Weights of a small masked image model.
Data: 88335 training examples, 22.8 epochs.
Rows from block 2 of the encoder of a small masked image model, named by matrix and row number. Rows with one number belong to one neuron. Each number is 128 + 24 x the weight over its row's rms, rounded and kept within 0 to 255. All counts start at 0. After the name is the row's rms in percent of the matrix's.
After each neuron's rows are labels from the 100 images, of 14976, where the neuron reaches its largest size: "top examples" is what is common among them. Only what is clearly more common there than usual is listed. The data: telescope images of galaxies (Galaxy Zoo DECaLS). In brackets: how many of the 100.
# gate: MLP gate (encoder.blocks.2.mlp.gate.weight, 512x192), inputs 0-95
# fc1: MLP up (encoder.blocks.2.mlp.fc1.weight, 512x192), inputs 0-95
# fc2: MLP down (encoder.blocks.2.mlp.fc2.weight, 192x512, transposed), outputs 0-95

gate.338 097 [140 123 117 116 150 147 139 142  85 139 187 102 105  90 117 135 119 139 136 107 155 120 172 126 139 139 148 138 155 117 137 162 107 110 116 115 112 191 132 121 127 141 140 100 117 153 112 114 162 178 131 121 130 147 140 120 140 159 122 145 122 106 103 114 130 102 132 187 130 160 173 109 120 124 131 138  76 130 115 147 103 109 166 124 116 121 131 146 157 149 115 133 115  90 148 104]
fc1.338 093 [141  87 110 155 138 102 127  91 153 133 123 140 106 151 127 142 123 114 150 158 142 141 103 130 133 127  78 102 169 121 138 100 147 158 120 102  96  99 126 118  95  98 140 160 131 163 154 108 112 165 104 151 124 101 110 144 121 127 133 119 157 173 158 145 180 150 124  87 128 128 100 156 112 148 108  82 129 115 154 101 141 161 147 121 133 115 121 143 128 115 124 112 156 130 112 148]
fc2.338 094 [133 137 127  87 103 121 141 139 139 160 119 160 125 139 115 106 138 120 144 125 140 119 148  98 149  83  68  91 122 153 129  97 161 143 159 147 143 135 100 156 130 140 121 126 102 110  55 135 133 111 153 167 141 139  98 102 164 149 102 112 108 172 118 118  91 128 103 173 129 109 113 122 118 153 128 174 129 103 169 109  92 135 146  91 121 131 125 112 121 116 128  91 177  98 132 147]
top examples: spiral arms: yes (42)

gate.329 111 [141 154  74 143 144 153 101 149 128 181 156 153  91 158 114 124 145 160 143 137 120 188 150  90 117 120 123 130 116 153 143 128  97 129 136 114 114 104  98 164 132 135 163 138 152 150 121 135 124 201 165 141  75 146 126 141 112 142 113 121 104 112 107 155 131 102 113 132 146 102 109 169 136 130 125 125 121 106 109 109 133 144 152 111 142 180 148 164 102 108  84 121 135 145 138 128]
fc1.329 126 [153 157 175 116  85  89 151 135 114 106 142  75 167 151 147 111 135  75 111 144 145  92 142 145 166 109  98 116 119 127 126 129 145 141 132 110 132 125 129  91 113 137 119 118  99 122 115 119 158  75 104 114 137 128 111 130 150 106 148 101 134 120 138  73 138 138 132 165 105 140 134 124 105 110  89  81 110 132 183 156 103 135 104 129 100  77 138  94 126 173 146 146 129 112 126 121]
fc2.329 116 [123 129  91 117  64 124 127 120 143 134 221 160 142 188 127 116 111 133 109 121 124 112 144 128 154 108 115 114 139 131 107 125 104 113 144 129 177 108 144 130  81 141 170 159 105 127 131 141 120 123 123 165 157 129 134 176 151 144 136 165 128 102 145 153 148 125 103 108 115 129 116 150 105 123 137  98 102 142 146 115 172 120 128 129 160 131 100 117  89  78 111 145 174 110 172  78]
top examples: spiral arms: yes (41)

gate.141 100 [126 113 116  84 126  97 105 125 140 145 135 133 128 142  71 138 128 128 127 133 150 161 159  84 166 139 172 126  94  92 139 113 101 100 102 134 134 156 145 119 132 113 177  76 141 121  86 100 114 134 125 147 107 160 152 188 167 134 127 118 110 122  84 154 119  98 162 107 114 140 131 135 171 137 134 128 119 116 128 143 117 112 130 127 115 140 162 140 102 124 163 143 140 104 154 114]
fc1.141 103 [ 95  77 114 136  98  71 109 144 137 156 164  95 140 117 132 140 104 141 132 160 102 152 127 136 129 130 150 123 112 101 158 155 104 131 102 102 130 115 156 123 113 137 109 115  92 165 127 112 127 169 149 118 128 163 109 188 166  91 115 155 131  81 145 132 135 123 105 105  86 127 136 112 146 114 128 146  78  87  98 124 128 101 109 166 150 114 141 108 161 121 147 164 120 154 132 146]
fc2.141 098 [115 109 105 144 153 118  82 151 141 123 115 148 124 124  97 138 109 121 156  93 159 128 118 124 140 126  97 145  92 146 139  84 127 121 113 124 155 118 136 159 140 104 153 110 136 104  83  93 123 138 122 141 111 123 142 140 112 165 142 114 141 140 137 155 149 102  62 108 135 119 152 114 138 146  95 121 139 114 111 172 106 196 114 129 120  90 135 149 134 142 142 116 156 115  71 168]
top examples: edge-on disk: no (93); shape: featured or disk (93); spiral arms: yes (82)

gate.96 087 [133 141 160 129 146 126 131 116 153  94 125 155 109 133  95 138 159 153 107 136 122 109 114 149 123 115  96 158 133 122 138 156 129  76 121 131 129 146 131 171 115 148 115 116 126  99 100 140 134 141  94 133 108  96 183 187 125  91 111 119 126 174 139 143 171 147 119 120 118 101 130 142 147 116 120 122 148 125 133  99 127 129 165  90 142 132  89 159 102 140 159  71 120 126 135 128]
fc1.96 089 [141 120 134 149 124 174 124 163 174 130 120 165  85 111 138 138 124 141 127 145 133 111 100  93 163 111 100 131 153 169 103 134  95 121 131 128 146 137  76 113 127 117 141 138 117  96 127 110 106 154 109  91 130 174 142 120  97 134 123 132 148 123 138 150 146 143 113 155 118 109 121 162 130 101 105 147  84 154 138 158 127 126 174 108 127 144 128 113  61 111 131 126  90 117 113 149]
fc2.96 090 [124 149 153  60 139 141 102 107  98 123 137 109 152  98  97 131 159 112 143 121 103 124 161 143 113 144 115 133 149  96 139 137 144 139 147 149  97  90 105 135 114 102 164 121 136 140 157 112 142 122 159 158 149 148 185  94 134 108 135 121 118 140 143 109 135 111 166 144 144 133 122 110 121 145 110 110 168 145  73 132 117 159  87 154 108 162 116 122 126  87 100 141 117 130  89 108]
top examples: shape: featured or disk (84); edge-on disk: no (82); spiral arms: yes (64)

gate.496 110 [137 137 117 140 105 114 135 113 174 137 109 121 116 140 117 124 128 143 142 131 129 146 173 112 122 116 105 138 102 188 105  95  97 112 142 130 115 148 131 128 154 125 122  99 105 138 118  96 181  88 135 109 109 134 162 147  89 138 154 113 150  81 103  74 179 147 117 142 144 102 114 105 109 107 166 156 103 112  76 184 118  96 127 129 128 128 122 126 106 152 117 154 167 130 155  71]
fc1.496 105 [132 122 110 139  87 117 105  92 133 120 131 132 181 117  91 174 128  81 121 118 116 121 110  96 144 117 151 121 112 126 160 147 167 137 139 116 156 101 138 141 141 141 119  97 141  74 164 134 121 136 118 119 109 154 137 120 136 138 143 138 147 130 172 138  82 110 174 169 125 106 148 109 113 145 137 149 145  90  83 143 102 135 189 123 136 112 143  94 162 122 147 115 136 115 155 123]
fc2.496 108 [135 137  76 109 105 112 137 147 101 141 157 110 116 143 156 127 116 136 186  88 123 148 136 173 129 105 130  77  98 157 136 152 124 148 140 141 116 175 119  96 100 129 153 153 110 143 106 130 158 145 143 115 101 121 128 153 132 140 147 142 109 123 142 134 125 148 113 123 121  95 120 107  86 142 105 117 165 123 142 145 154 107 138 161 148 138 105 141 158 128 144 125 150 122 143 125]
top examples: shape: star or artifact (29)

gate.23 096 [ 98 188 140 123 163 141 144 146 120 109  84 105  76 120 133 141 148 122 106 126 127 130 121 141 128 104 133 100 176 108 137  97 144 130 137  98 111 145 143 131 123 147 145 116 160 165  96 155 172 153 152 106 155 168 129 108 143 156 170 157 153 112 118 120 139 131 120 103 121 120 156 139 152 117 120 112 131 150 139 175 130  99 117 135 105 191 104 158 175 105 147 108 116 148 123 107]
fc1.23 105 [121 150  79 185 123 161 159 136 116 160  98  90 111 146 150 104 155  99 115 156 126 120 129 161 170 127 130 132 147 115 126  89 138 119  85 140 135 123 121  66 140 150  85 110 114 137 115 146 157 118 125  90 156 122 144 118 135 109 148 157 136 103 111 128 134 130 123  85 139 119 138 151 121 102 156 141 134 156 126 101 121 145 152 163 105 146  95 118 103 117 103 113 132 115 123 123]
fc2.23 092 [165 224 129 139 135  92 101 136 157 152 128 146 119 157 178 125 154 130 127 131 133 135 140 141 127 108 149 102 123 151 162  97  93 133 138 129 108 135 126 162 155 117 141 125 106 123 100 119 118 162 103  96 127  99 130  99 115 131 163  94 142 133 136 103 114 125 113 139 121 169 138 160  97 155 142 143 133 106 100 110 122  86  98 118 136 129 150 132 136 130 120  95 120 119 123 107]
top examples: edge-on disk: no (51); bar: no (32)

gate.147 097 [118 160  85 110 135 127 115 105 115 116 130 168 112 161 102 129 127 144 145 121 179 153 113 116 136 137  62 130 136 140 116 109 193 128  93 125 130 139 103 160 129 127 146 148 129 138 146 110 134 135 149 135 133  87 133 194  87 154 129 128 157 127 114 150 153 112 104 174 146 129 138 136 100  95 129 148 119 134 132 173 187 164 127 102 145 143 143 141 105 162 120 132 144  72 154 117]
fc1.147 089 [129 106 108 132 147 165 142  71 118 118  83 165 149 116 155 133 119 177 104 124 108  83  92 144 143 173 132 145 120  81 129 159  94 140 123 149 139 122 160  90 150 102 121 130 175 140 137 121 117 181 107 103 121 120 143 137 125 147 109 148 161 118 138 107 173 152 145 159 130 121 154 158 127 151 135 130 110 139 120 117 124 117 139 145 152 141 152 140 106 105  78 110 126 143 109 110]
fc2.147 089 [110 129 103 130  73 146 156 150 104 118 115 132 152 139 147 107 119 143 162  78 172 159 152 116 171 160 141  97 148 136 125 118 153  97 109 124  93 131 129 127 153 108 108 147 115 138 204  94 141 135 144  97 137  84 158 135 123 114 149 126 174 127 129 110 150 142 111 168  70 148 109 121  55 137 163 124 131 121 155 177 133 141 146 157 124  96 116 121 142 119 118 179 125  69 159 144]
top examples: edge-on disk: yes (28)

gate.435 107 [131 126 127 126 122  91 137 118 125 157 160 171 133 163 132 128 115 157 140 157 116 173 188 100 118 101 118 119 121 105 126 109  53  93 104 121 134 125 102 120 118 129 178 143 126 140 114 129 135 150 161 133 117 147 164 147  88 148 110 125 147 112 137 115 205  81 133 139 166 106 139 133 136 109 136 103 161 119 121 113 150 155 161 114 102 121 127 135 163 122 104 136 143 121 102 122]
fc1.435 122 [115 163 156 121 145 133 128 135 117 124 105 142 171 144 123 128 145 132 135 123 151 139 119  97 131  88 134  97 132 113  94 103 136 144 150 143 131 138 149 159 125 168 110 117 123 133  82 104 144 127 135  88 100 141 143 149 112 159 151 113 153 118 110 139 104 140 103 154  93 150 138 129 147 119  91 150 119 172 158 174 166 112 141 108  80 141 122 139 103 159 117 117 161 124 130 143]
fc2.435 112 [124 115  80  93 145 126 132 188 118 117  90 139 165 120 143 145 149 143 170 140 153 136 111 126 136 173  88  78 114 165  85 135 140  94 162 139 167 140 119 125 129 143 103 160 106  98 121 122 140 113 128 126 109 142 122 194 143 135 136 116 148 107 121 125 142  94 125 129  94 100 136 119 132 125 168 164 144  95 116 147 135  99 127 148 110  95 132 127 110 119  77 196 208 121 136 147]
top examples: spiral arms: yes (40)

gate.484 094 [162 126 121 114 159  97 170  98 138 103 145 156 124 140 114 136 112 169 175 149 126 149 160 117 153  99 130 105  89 141 131 134 162  94  89 157 126 150 113 154 134 119 136 126 125 149 116  81 129 138 166 124  77 111 180 157 128 145 120 162 145 151 144 125 117 144 138 176 136 173 169 124 109 112 129 176 155 161 152 136 125 163 119 108  92  93 149 140 118  98 120 119 158 117 153 116]
fc1.484 091 [156 107 110 146 104 148 127 127 125 120  93 148 125 147 151 179 138 128 134 108 158 170  85 126 145 179 164 131 142 124 131 155 125 141 171 110  89  97 148 106 131 126 124 108 118 147 122 135 140  78 135 163 121  67 131 107  81 123  94 120 123 110  77 138  94 130  83 117 159 137 131 121 173 154 122 118 149 146 139 117 148 117 120 133 128 153 112 129  88  94 102  93 117 148  84 113]
fc2.484 091 [102 106  92 162 132 170 102 148 161 194 127 145 123  97 113 179 131  92 146 100 115 150 128 162 123 150 160 130 109 121 156 106 142 158 110  97  82 121 147  80 136 147 110 100 135 138 117 147 102 117 153 118 141  71 128 128 130 122 115 172 153 131 119 105  91 127 115 128 103 159 118 186 107 130 131 133 123 131 100 128 118 133 122 130 119  67 104 133 144  99  97  97 103 159 133 175]
top examples: spiral arms: yes (40); bar: no (31)

gate.187 104 [108 108 113 140 138  63 119 127 126 107 122 126 125 117 165 133 102 122 116 110 171 146 127 120 128 134 137 157  93 164 132 135 141 149 142 141 143 146 152  76 125 113  96  93 133 111  97 130  99 161 169 136 126  88 118 149 154 119  48 124 155 131 105  95 143 145 138 130 167 150  99 135 116 141 139 149 156 117 124 115 123 158 162 106 116 135 129 156 164  96 137 131 145 126 167 149]
fc1.187 111 [147 113 128 145 142 103 121  76 155 132  96  99 126 144 144  92 131 148 137  97 144 126 130 119 112 124 166 149 118 162 124 122 131 142  85 122 141 108 101 107 196 124 137 121 126 118 152  84 115 115 114  91 121 138  90 115 109 147 114 100 147 144 135 113  97 181  77 114  88 150 144 132 136 133 120 133 142 132 131 121 125 143 178 132 150 110 124 154 132 149 184  98 110 158 148 107]
fc2.187 105 [108 123 130 122 132 173  75 154 117 108 107 132 125 109 102  62 124 133 138 119 154 116 134 129 138 138 117 157 124 108 157 102 143 148 152 118  74 130 114 159 126 150 117 153  98 139 164 135 129 148 113 124  61  88 139  91 114 138 110 148 120 129 106 113 133 129 176 164 139 153 114  96 141  69 153 123 161 112 107 133 123 109 133 129 117 109 159  98 142 127 146 130 120  84 136 147]
top examples: shape: featured or disk (65); edge-on disk: yes (37); roundness: cigar-shaped (26)

gate.482 111 [116 124 104 128 104 108 127 110 107 127 118  89 163 125 168  91 183 116 133  94 110 139 137 149 124 110 126 142 169 142 134  96 111 117 164 151 170 108 125  92 162 166 127  87 145 139 150  80 120  75 171 110 148  95 133 118  89 122 153 173 124 117 116 124 106 149 129 118 123  96 119 115 138 149 107 130 117 120 126 150 125 151 160 104  76 104 132 145 168 150 125 178 170  94 101  86]
fc1.482 106 [108 166 101  50 107 141 159 150 132  90 128 140 125 132 119  91 100 106  83 146 138 141 132 117 131  49 134  87 126 152 118 125 101 160 110 138 103 138 107 110 127 106 110 122 126  98 128 131 101 114 151 137 121 136 102 160 125 144 114 104 117 115 157 100 125 159 123 149 130 147 177 128  86 150  60 130 107 139 172 131 138 118 138 110 106 159 102 131 113 118 127 141 135 124 148 142]
fc2.482 118 [141 125 111 149 104 119  76 138 102  95 108 124  86 135 141 116 131 171 145 145 149 127 155 141 131 152 137 127 157 166 137 111 157 120 110 120 146 104 117 160 131 139 149 137 134 139  97 146 114 100 125 116 149  79  85 111 140 167 122 108 133 116 115 135 111 120 148 142 128 153 108  99 117  83 161  95 164  80 136  93 165 115 149 178 162 124 133 151 103  93 155  78 105 136 115 175]
top examples: spiral arms: yes (41)

gate.107 100 [154 123 143  87  96 134 130 146 146 120 180 142 112 118 146 164 124 122 120 108 131 134 158 133 142 152 115 112 105 117  99 106 104 133 135 133 200 189 146 132 129 134 139 105 101  65 112  83 132 157  93 110 159 176 120 118 161 129 116 112 109 153 132 187 114 139  93 163  98  98 141  91  91 158 123 169 134 129 134 167 108 111 158 142 116 110 168 143 155 126 119 111 143 138 147 151]
fc1.107 111 [124 116 148 175 113 128  90 144 104 116 168 116 155 121 124 139 134 101 124 131 156 131 131 144 176 172 172 158 105  92  82  98 105 129 152 154 168 160 166 137 145 129 125 130 138 114 107 126 138 176 133 110 145  95 123 123 128 126 117  84 132 169 135 153 141 134 101 103  92 115 106 139 100 118 120 167 155  80  84 155 116 124 134 159 132  85 140 152 149 121 137 132 134 115  96 132]
fc2.107 101 [ 93  90 100 129 133 113 117 122 132 176 101 183 174 116 102 190 136 123  99 154 130 117 104 143 159 146 157 133 126 116  94 102 166 110 159 150 112 124 187 156 102 128  77 147 138 148 131 159 106 124  79 146 140 140 119 128 130 186 108 174 120 130 152 123 150 123 136 115  98 133 110 158 131 122 146 146  83 102 103 118 123 180 165 124 149 128 187 160 134 148 114 157 141 156 106 143]
top examples: edge-on disk: no (60); shape: featured or disk (60); spiral arms: yes (46)

gate.432 101 [148 112  61 116 146 122 127 107 105 129 172 157 114 126  88 143 121 107 169 139 141 141 131 108 185  82 124 130 108 123 100 133 121 107 124 118 170 187 143 177 118 157  99 149 121 135 111 139 132 129 154 106 136 121 128 133 108 164 121 134 134 152 129 157 129 133 134 161 104 142 142 117 136 107 122 147 119 133 114 119 145  80  91 119 145 119 106 152 145 119 133 125 168 132 159 133]
fc1.432 095 [106 126 139 171  91 147 146 134 142 135 145 105 125 113 147 158 148  82  95 145 107 120 111 131 102 130 116 160 148 126 112 165  77 142  72  82 134  97 165 107 139 135 119 106 141 137 145 105 143 153 143 148 142  96 144 103 139  94 121 161 145 108 131 111 102 127 137 160 163 185 139 135 181 134 152 141 113 128 118 114 115 116 116 141 141 154 128 141 112  89 151  97  87 128 113 157]
fc2.432 091 [105 124 141 136 133  95  92 120 138  94 132 140 137  92 145 157 135 145 153 118  87 125 140 132 146  86 119 126 153 160 151 135 106 149 112 141 100  90 140 102 161 104 120 135 127  56  94 133 107 119  92 121 143 109 136 135 148 180 150 145 152 165 121 131 160 134 137 135 131 110 129  97 115 144 111 151 103 164  93 131  83 158 146 150  97 133  96 141 135 114 119 109 134 137 161 115]
top examples: shape: featured or disk (64); edge-on disk: no (56); spiral arms: yes (47)

gate.178 102 [134 128 128 124 155 142 133 130 122 128 198 132 123 132 156 132 112  86 130 128 143 166 131 138 117 146 114 139 145 138 142 133 131 147 112 148 171 106 121 114  94 115 120 133 128 183  87 173 140 120 126 117 149 140 107 126 130 113 103 149 120 101 107 110 128 103 161 171 165 169 149 133 104 115 102 128 104 125 126 130 123 138 122 125  90  94 126 127  80 103  92  87 116 115 147 135]
fc1.178 105 [ 75 131 128  70 152 118 175 120 101 122 136 157 127 103 138 115 122 123 115 128  86 100 120 137 130 140 143 120 145 142 154 138 137 128  91 153 148 123 128 129 121  68 129 128 104 145 102 171 145 107 100  87 145 147 125 145 123 165 136 134 114 124 123 108 114  90 150 137 149 173 119 130 138 134 121 157 129 126 171 131  99 151 118 155 127 100 124 128 117  85  96  78 108 148 130 144]
fc2.178 107 [158 164  89 152 109 112 140 141 109 152 105 147 111 122 182 109 105 124 146 146 120 119 137  94 129  79 129 136 140 123 162 127 140 157 120 150  92 154 117 132 166 149 124 135 127 126 103 128 123 148 108 122 144 155  98  99 121 159 148 156 140 120 110 111 136 131 151 144 114 170 122 121 149 128  80 136 119 126 126  94 138  63 119 152 151 154 161 151 107 125 131 115 110 140  82 147]
top examples: shape: star or artifact (26)

gate.193 099 [126 111 167 123 137 171 122 136 120 131 124 126 116 156 109 117 148 134  97 141 125 118 108 106 146 131 153 119 100 103 125 115 128 101 134 145 161 129 118 125 119 124 115  72 106 134  89 142 137 173 120 101 138 172 129 110 149 151  89 149  80 161 124 132 132 109 141 132 180 154 151 100 165 162 117 157  90 148 130 135 154  90 110 110 106 129 148 122 123 125  92  85 126 114 135 131]
fc1.193 107 [115 145 104 123 131 107 103 151 140 104 100 111 132 111 121 106 104 101 137 136 125 120 112 163 133 118 144 150 176 121 118 103 142 112 114 122 125 136 150 119 157 133 106 128 127  52 107 113 134 164 133 129 117  98 117 121 169  80 137 104 132 158 159 150 136 123 147  79 126 165 167 139 140  96 118 149 162 113 166 148 156 126 114 158  96 100 137 105 146 148 122 209 121 124 125 125]
fc2.193 114 [123 135 181 152 113 145 156 142 141 133 108  81 125 132 119 133 104 184 148 151 119 107 142 108 101  99 102 124 151 136 132 142 120 132  94 145 123 140 144 125 125 166 137 133 135 147 118 153 117 119 142 124 131 117 148  94  77 113 155  54 100 128  98 122 135 130 158 151 120 148 124 130 105  89 136 156  91 118 180 103 146 113 165  91  91 131 115  95  87 157 172 128  90 155 131 156]
top examples: shape: featured or disk (60)

gate.39 093 [174 129 123 118 125 151 156 142 129 117 138 146 122 179  94 134 152 159 126 129 116 211 172 114 145  85  97 117  87 140 120 101 121 147 133 152 137 144 106 148 134 118 114 104 122 129 149 129 132 131 125 105  97 123 132 124 125 173 123 131 113 157 126 135 112 110 134 146 134 120 109 161 149 148  85 139 128 127 138 161 150 124 142 126 126 131 126 133 126 132 109 111 147 104 187 174]
fc1.39 084 [178 133 126 151 101 110 106  92 118 187 155 106 137 138 134 128 101 149 107 119 127 146 162 131 134 126 128 143  83 159 106 135 100  87 195 145 154 137 142 101 146 119  87 114 145 184  99 115 141 110 131 139 102 133 124 139 157 139 104 131 161 126 158 104 113 138 122 126 126 163 101 155 122 129 143 109 139 144 144 138  94  92 132 140 112 140 124 136 131 158  81 156 122 172 166 190]
fc2.39 073 [150 133 115 126 103 105 126 120 166 122  92 158 148 142 162 152 153 155 164 129 115 155 134 128 101  96 104  99 153 132 113  78 130 141 102  95 160 188 104  87 155 127 139 149 159 128 135 155 129 153 106 124 154  90 127 118 134 109 130 116 154 128 124  94 131 173 147 147 110 169 161 131 165 117 154 147 155 144 123 105 122 182 141 106 160 137  91 101 136 122 127 145  82 108 142 148]
top examples: spiral arms: yes (40)

gate.272 099 [137 131  71  88 146 125 135 122 127 179 108 134 136 161 117 135 161 171 145  99 119 135 131 105 156 121 156 125 118 165 134  96 106 121  93 117 104 151 134 112 109 145 118 123 115 120 123  90 125 177 167 141  89 165 120 184 144 147 132  92  75 134 127 142 119 133 134 127 155 101 113 146 124  85 141 120  77 100 132 158 136 124 141 102 128 135 167 148 134 147 120 104 117 134 117 137]
fc1.272 120 [138 135 144 103 112 127 168 134 110 107 132 138  99 163  90 118 170 102 137 118 160 141 138 157 143  94 116 118 168 109  80 121 129 100 149 102 128 166 116 177 120 142 124 151 128 163 124 166 117  98 139 144  98 105 156 164 122 118  85 148 151 134 132 162 161  91 141 120 155 103 132 162 145  85 118 116 145 118 129 117 156 124  99 142 101 103 124 150 124 103 159 127 165 105 160  77]
fc2.272 113 [ 85 153 124 165 135 153 122 135 159 117  94  82 149 112 168 101 141  88 117 134 135  81 102 125 128 143 153 105 146 122 147 131 165 113 188 122 131  76 102 123 190 138 100  86 131 115 140 175 136 133 115  89 175 106 114  99 117 120 154 162 133 122 146  91 128 159 156 124 119 150 145 117 130 137 133 118 145 144 134 129  89 126 131 153 161 124 102 110 148 137 114 132  90 130  85 166]
top examples: edge-on disk: no (53); spiral arms: yes (45)

gate.268 102 [139 144  83 130 111  83 145 113 144 137 200 134 144 135 167 138  99 123 135 119 111 166 187 121 132 133 135 129  92 133  93 163 105 101 160  85 127 129 146 130 106 160 116 122 134 141 129 134 148 154 161 124  84 174 147 119 123  94 111 131 130 162 150 130 145 112 159 125 158  91 103 129 150 140 103 139 116  91  88 185 127  78 153 105 156 119 165 114 159 109 136 139 126 168 147  77]
fc1.268 113 [111 138 135 141 140 122 138 109 142 143 195 122 127 148  95 117 151 113 117 125 125 153 147 160 138 124 150 129 121  97 142  87  97 132 138 104 131  97 138 138 175 131  68 131 148 114  95 154 152 112  92 142  92 139  67 138 158 134 136 147  82 127 108 142 108 119 141 100 176 110 108 148 155 178 117 151 142 148 127 145  98  99 101 115 165 118 138 146 116 120  91 117  84 126 125  97]
fc2.268 116 [130 133 125 107 126 121 125 117 117 154 139 137 111 151 158 122 126 161 102 158 107 119 128  98 124 115 178 109 109 145 114 135 113 131 130 135 101 183 112 155 210  91  86  97  94 120 140 123 125 106 120 137 179 107 130 124 122  87 141 107 107 127 101 132 107 170 144 147 144 158 117  94 112  97 110 165 157 124 131 109 116  79 169 131 137 122 113 122 147 122 141 117  97 186 118 127]
top examples: spiral arms: yes (39)

gate.310 093 [149 135 101 120 117 139 111 139  80 147 153 131 123 163  61 118 116 127 131 130 142 155 147 143 101 101 139 121 130 176  93 124 119 151 162 123  97 172 115 145 133 111 109 158 140 142 105 152 131 122 140 140 119  84 201 129 114 122 107 139 110  94  94  92  94 113 139 128 158 128 107 187 140 117  77 105 115 149 149  97 201 134 141 150 107 110 142 118 115 101 157 132 161 111 164 118]
fc1.310 094 [171 139 153  94 109 116  72 159 105 142 126 113  97 160  81 168 155 136  94 147 119 130 147 148 158  98 105 119 140 124 110 141 124  63 124 117 124 160 133 124 171 109 143 130 135 121 135  93 143 159 132 154 103 151 154 111  92 116 129 102  99 108  77 124 124 106 153 122 113 126 117 132 109 118  85 169 117 128 121  67 194 120 117 134  96 119 116 129 100 134 128 124 153 146 135 148]
fc2.310 090 [167 174 148 145 128 146 128  94 139  96 155 117 153 136 173 130 117 125 165 110 127 136 117 145 143 116 131 102 101 125 180 130 122 134 136 110 136 124 141 145 137 139 150  99 126 124 158 147 128 120 126  76 129 120 123  98 139 164 127 122  89 149  94 113 136 118 132 138 117 180 120 100 135 148  87 181 153 139 138 197  88 135 149 116  97 109 181 127 145 117 116 163 107 125  86 100]
top examples: shape: star or artifact (32)

gate.422 095 [117 107 117 109 138  84 156 108 153 124  94 155 118 166 122 125 124 113 155 120 116 145 166 103 193 109 132 136 173 124 160  98 143 125 125 153 157 135 119 143 117 136 120 136 112 109 141 105 137 141 128 111 125 166 150 159 133 157 106 156 109 160 107 126 134  98 119 172 155 138 174 145 109 164 145 153 126 156 107 140 119 171 112 157 132 134 118 131 120  88 124 136 163 131 178 134]
fc1.422 093 [134 158  57  99 110 162 139 111 110 131 128 138 116 178 111 155 108 122 105 158 152 145 142 101 151 118 149  97 127 128 150 137 114 184 134 138 158 139 145 134 112 118 129  96  99 116 118 120 134 160 130 111 117 101 125 101 157 151 123 142 118 134 176 160 125 159 159 137 129 146 131 110 146 114 134 107 142 130 130 148 147 113 174 117 122 131 117 126  84 165 143 105 141 143 149 125]
fc2.422 092 [115 130 177 130 140 155 109 122 134 116 111  94 105 183  97 109 108 129 128 124 140  85 117 136 115 124 160 120  97  94 146  98 139 144  85 112 104  91 142 137 116 103 142 132 141 124 143  96 132 134  96 114 146 127  67  99 152 184 121 127 155  82 109 126  85  78 121  92 100 170 102 128 162 138 106  95 126 145 158 172 142  91 115 103 109 148 125  95 116 132 121 169 125 104 140 148]
top examples: edge-on disk: yes (36)

gate.300 109 [132 126 131 107 111  93 147 145 151 135 107 118  92 131 145 135 128 118 139 104 184 120 149 136 113 126 122 104 115 159 121 141 100  95 145 127 137 148 103 126 150 145 134 173 120  73 205 100 126 128 144 173 127 134 145  90 138 150 156  98 204 151 119 126 176 113 179 143 135 128 122 161 101 126 112 127 157 121  80 150 120  99  99 136 103 120  99 122 134 113 151 107 133 127 147 122]
fc1.300 111 [102 118 141 155 125 111 128 131 128 168  94 127 172 154 138 115 121 104 111  97 125 128  83 116  74 150  97 141 155 132 139 114 126 136 118 136 147 105 115 131 127 142 147 101 113 110 141 120 122 116 141 102 125 176  99 132 141 151 159 118 129 143 123 143  94 110  97 134 104 139  88 141 157 112 154 162  93 111  74 175 139 117 122  84 111 122 155 110 108 118 139  92  98 132 135 126]
fc2.300 113 [127 135 136 115 123 145 118 108  97  94 112 153  99 155 149 132 129 143 131 110 156 123 146 113 168 113  94 119 165 163  99 150 108  79 103 127 111 163 174 145  92  92 106 189 127 142  98  64 124  97 133 129 123 153 156 146 122 160 146  95 149 101 118 151 137 139 154 135 124 121 150 121  92 118 155 107 148  74 120  90 139 113  88 178 146 140 133 152 138 138 136 127 131 193 111 150]
top examples: shape: star or artifact (27)

gate.262 093 [157 134 133  97 133 133 171 148  92 114 155 160 135 155 130 124 132 143 166  97 142 141 164  96 128 107  74 101 150 138  92 148 102  77  98 140 138 132 125 157 123 122 145 159 104 116 133 127 160 127 127 160 112 139 152 135 103 106  92 108 117 153 102 182 125 101  91 160 147  95  69 143  99 117 105 119 143 127 180 144 154 133 120  99 136 145 164 137 100 111 123 123 149  98 156 107]
fc1.262 080 [143 140 116 144 168  65 114 186 124 108 118 139 139  93 137 133 139 170 135 105 165 163  76 140 132 168 170 111 140 130 112 140 115 149  88 130 137 128 111 131 149 127 165 143 158 137 102 112 166 149 125 152 141 123 116 138 154 148 103 105 108 152 130 113 126 132  87 114 103 158 152 148 173 164 120 132 162 118 134 115  89 149 159 137 158 107 114 102 185 162 155 129 135 116 114 128]
fc2.262 080 [141 131 123 155 120 111 119 135 120 155 116 144  99 144 113 109 126  96 153 122 102 164  91 146  97 168 121 157 146  97  97 123 123  81  90 135  82 103  96 104 100 147 157 169 156 116 103 133 160 142 130 135 113 106 141 181 146 130 112 103 128 138 147 158 115  89 162 131 173  88 125 136 121 112 120 141 164 134 168 142 136 100 122 160 113 118 131 138 119 121 136  76  87  90 153 130]
top examples: bar: no (30)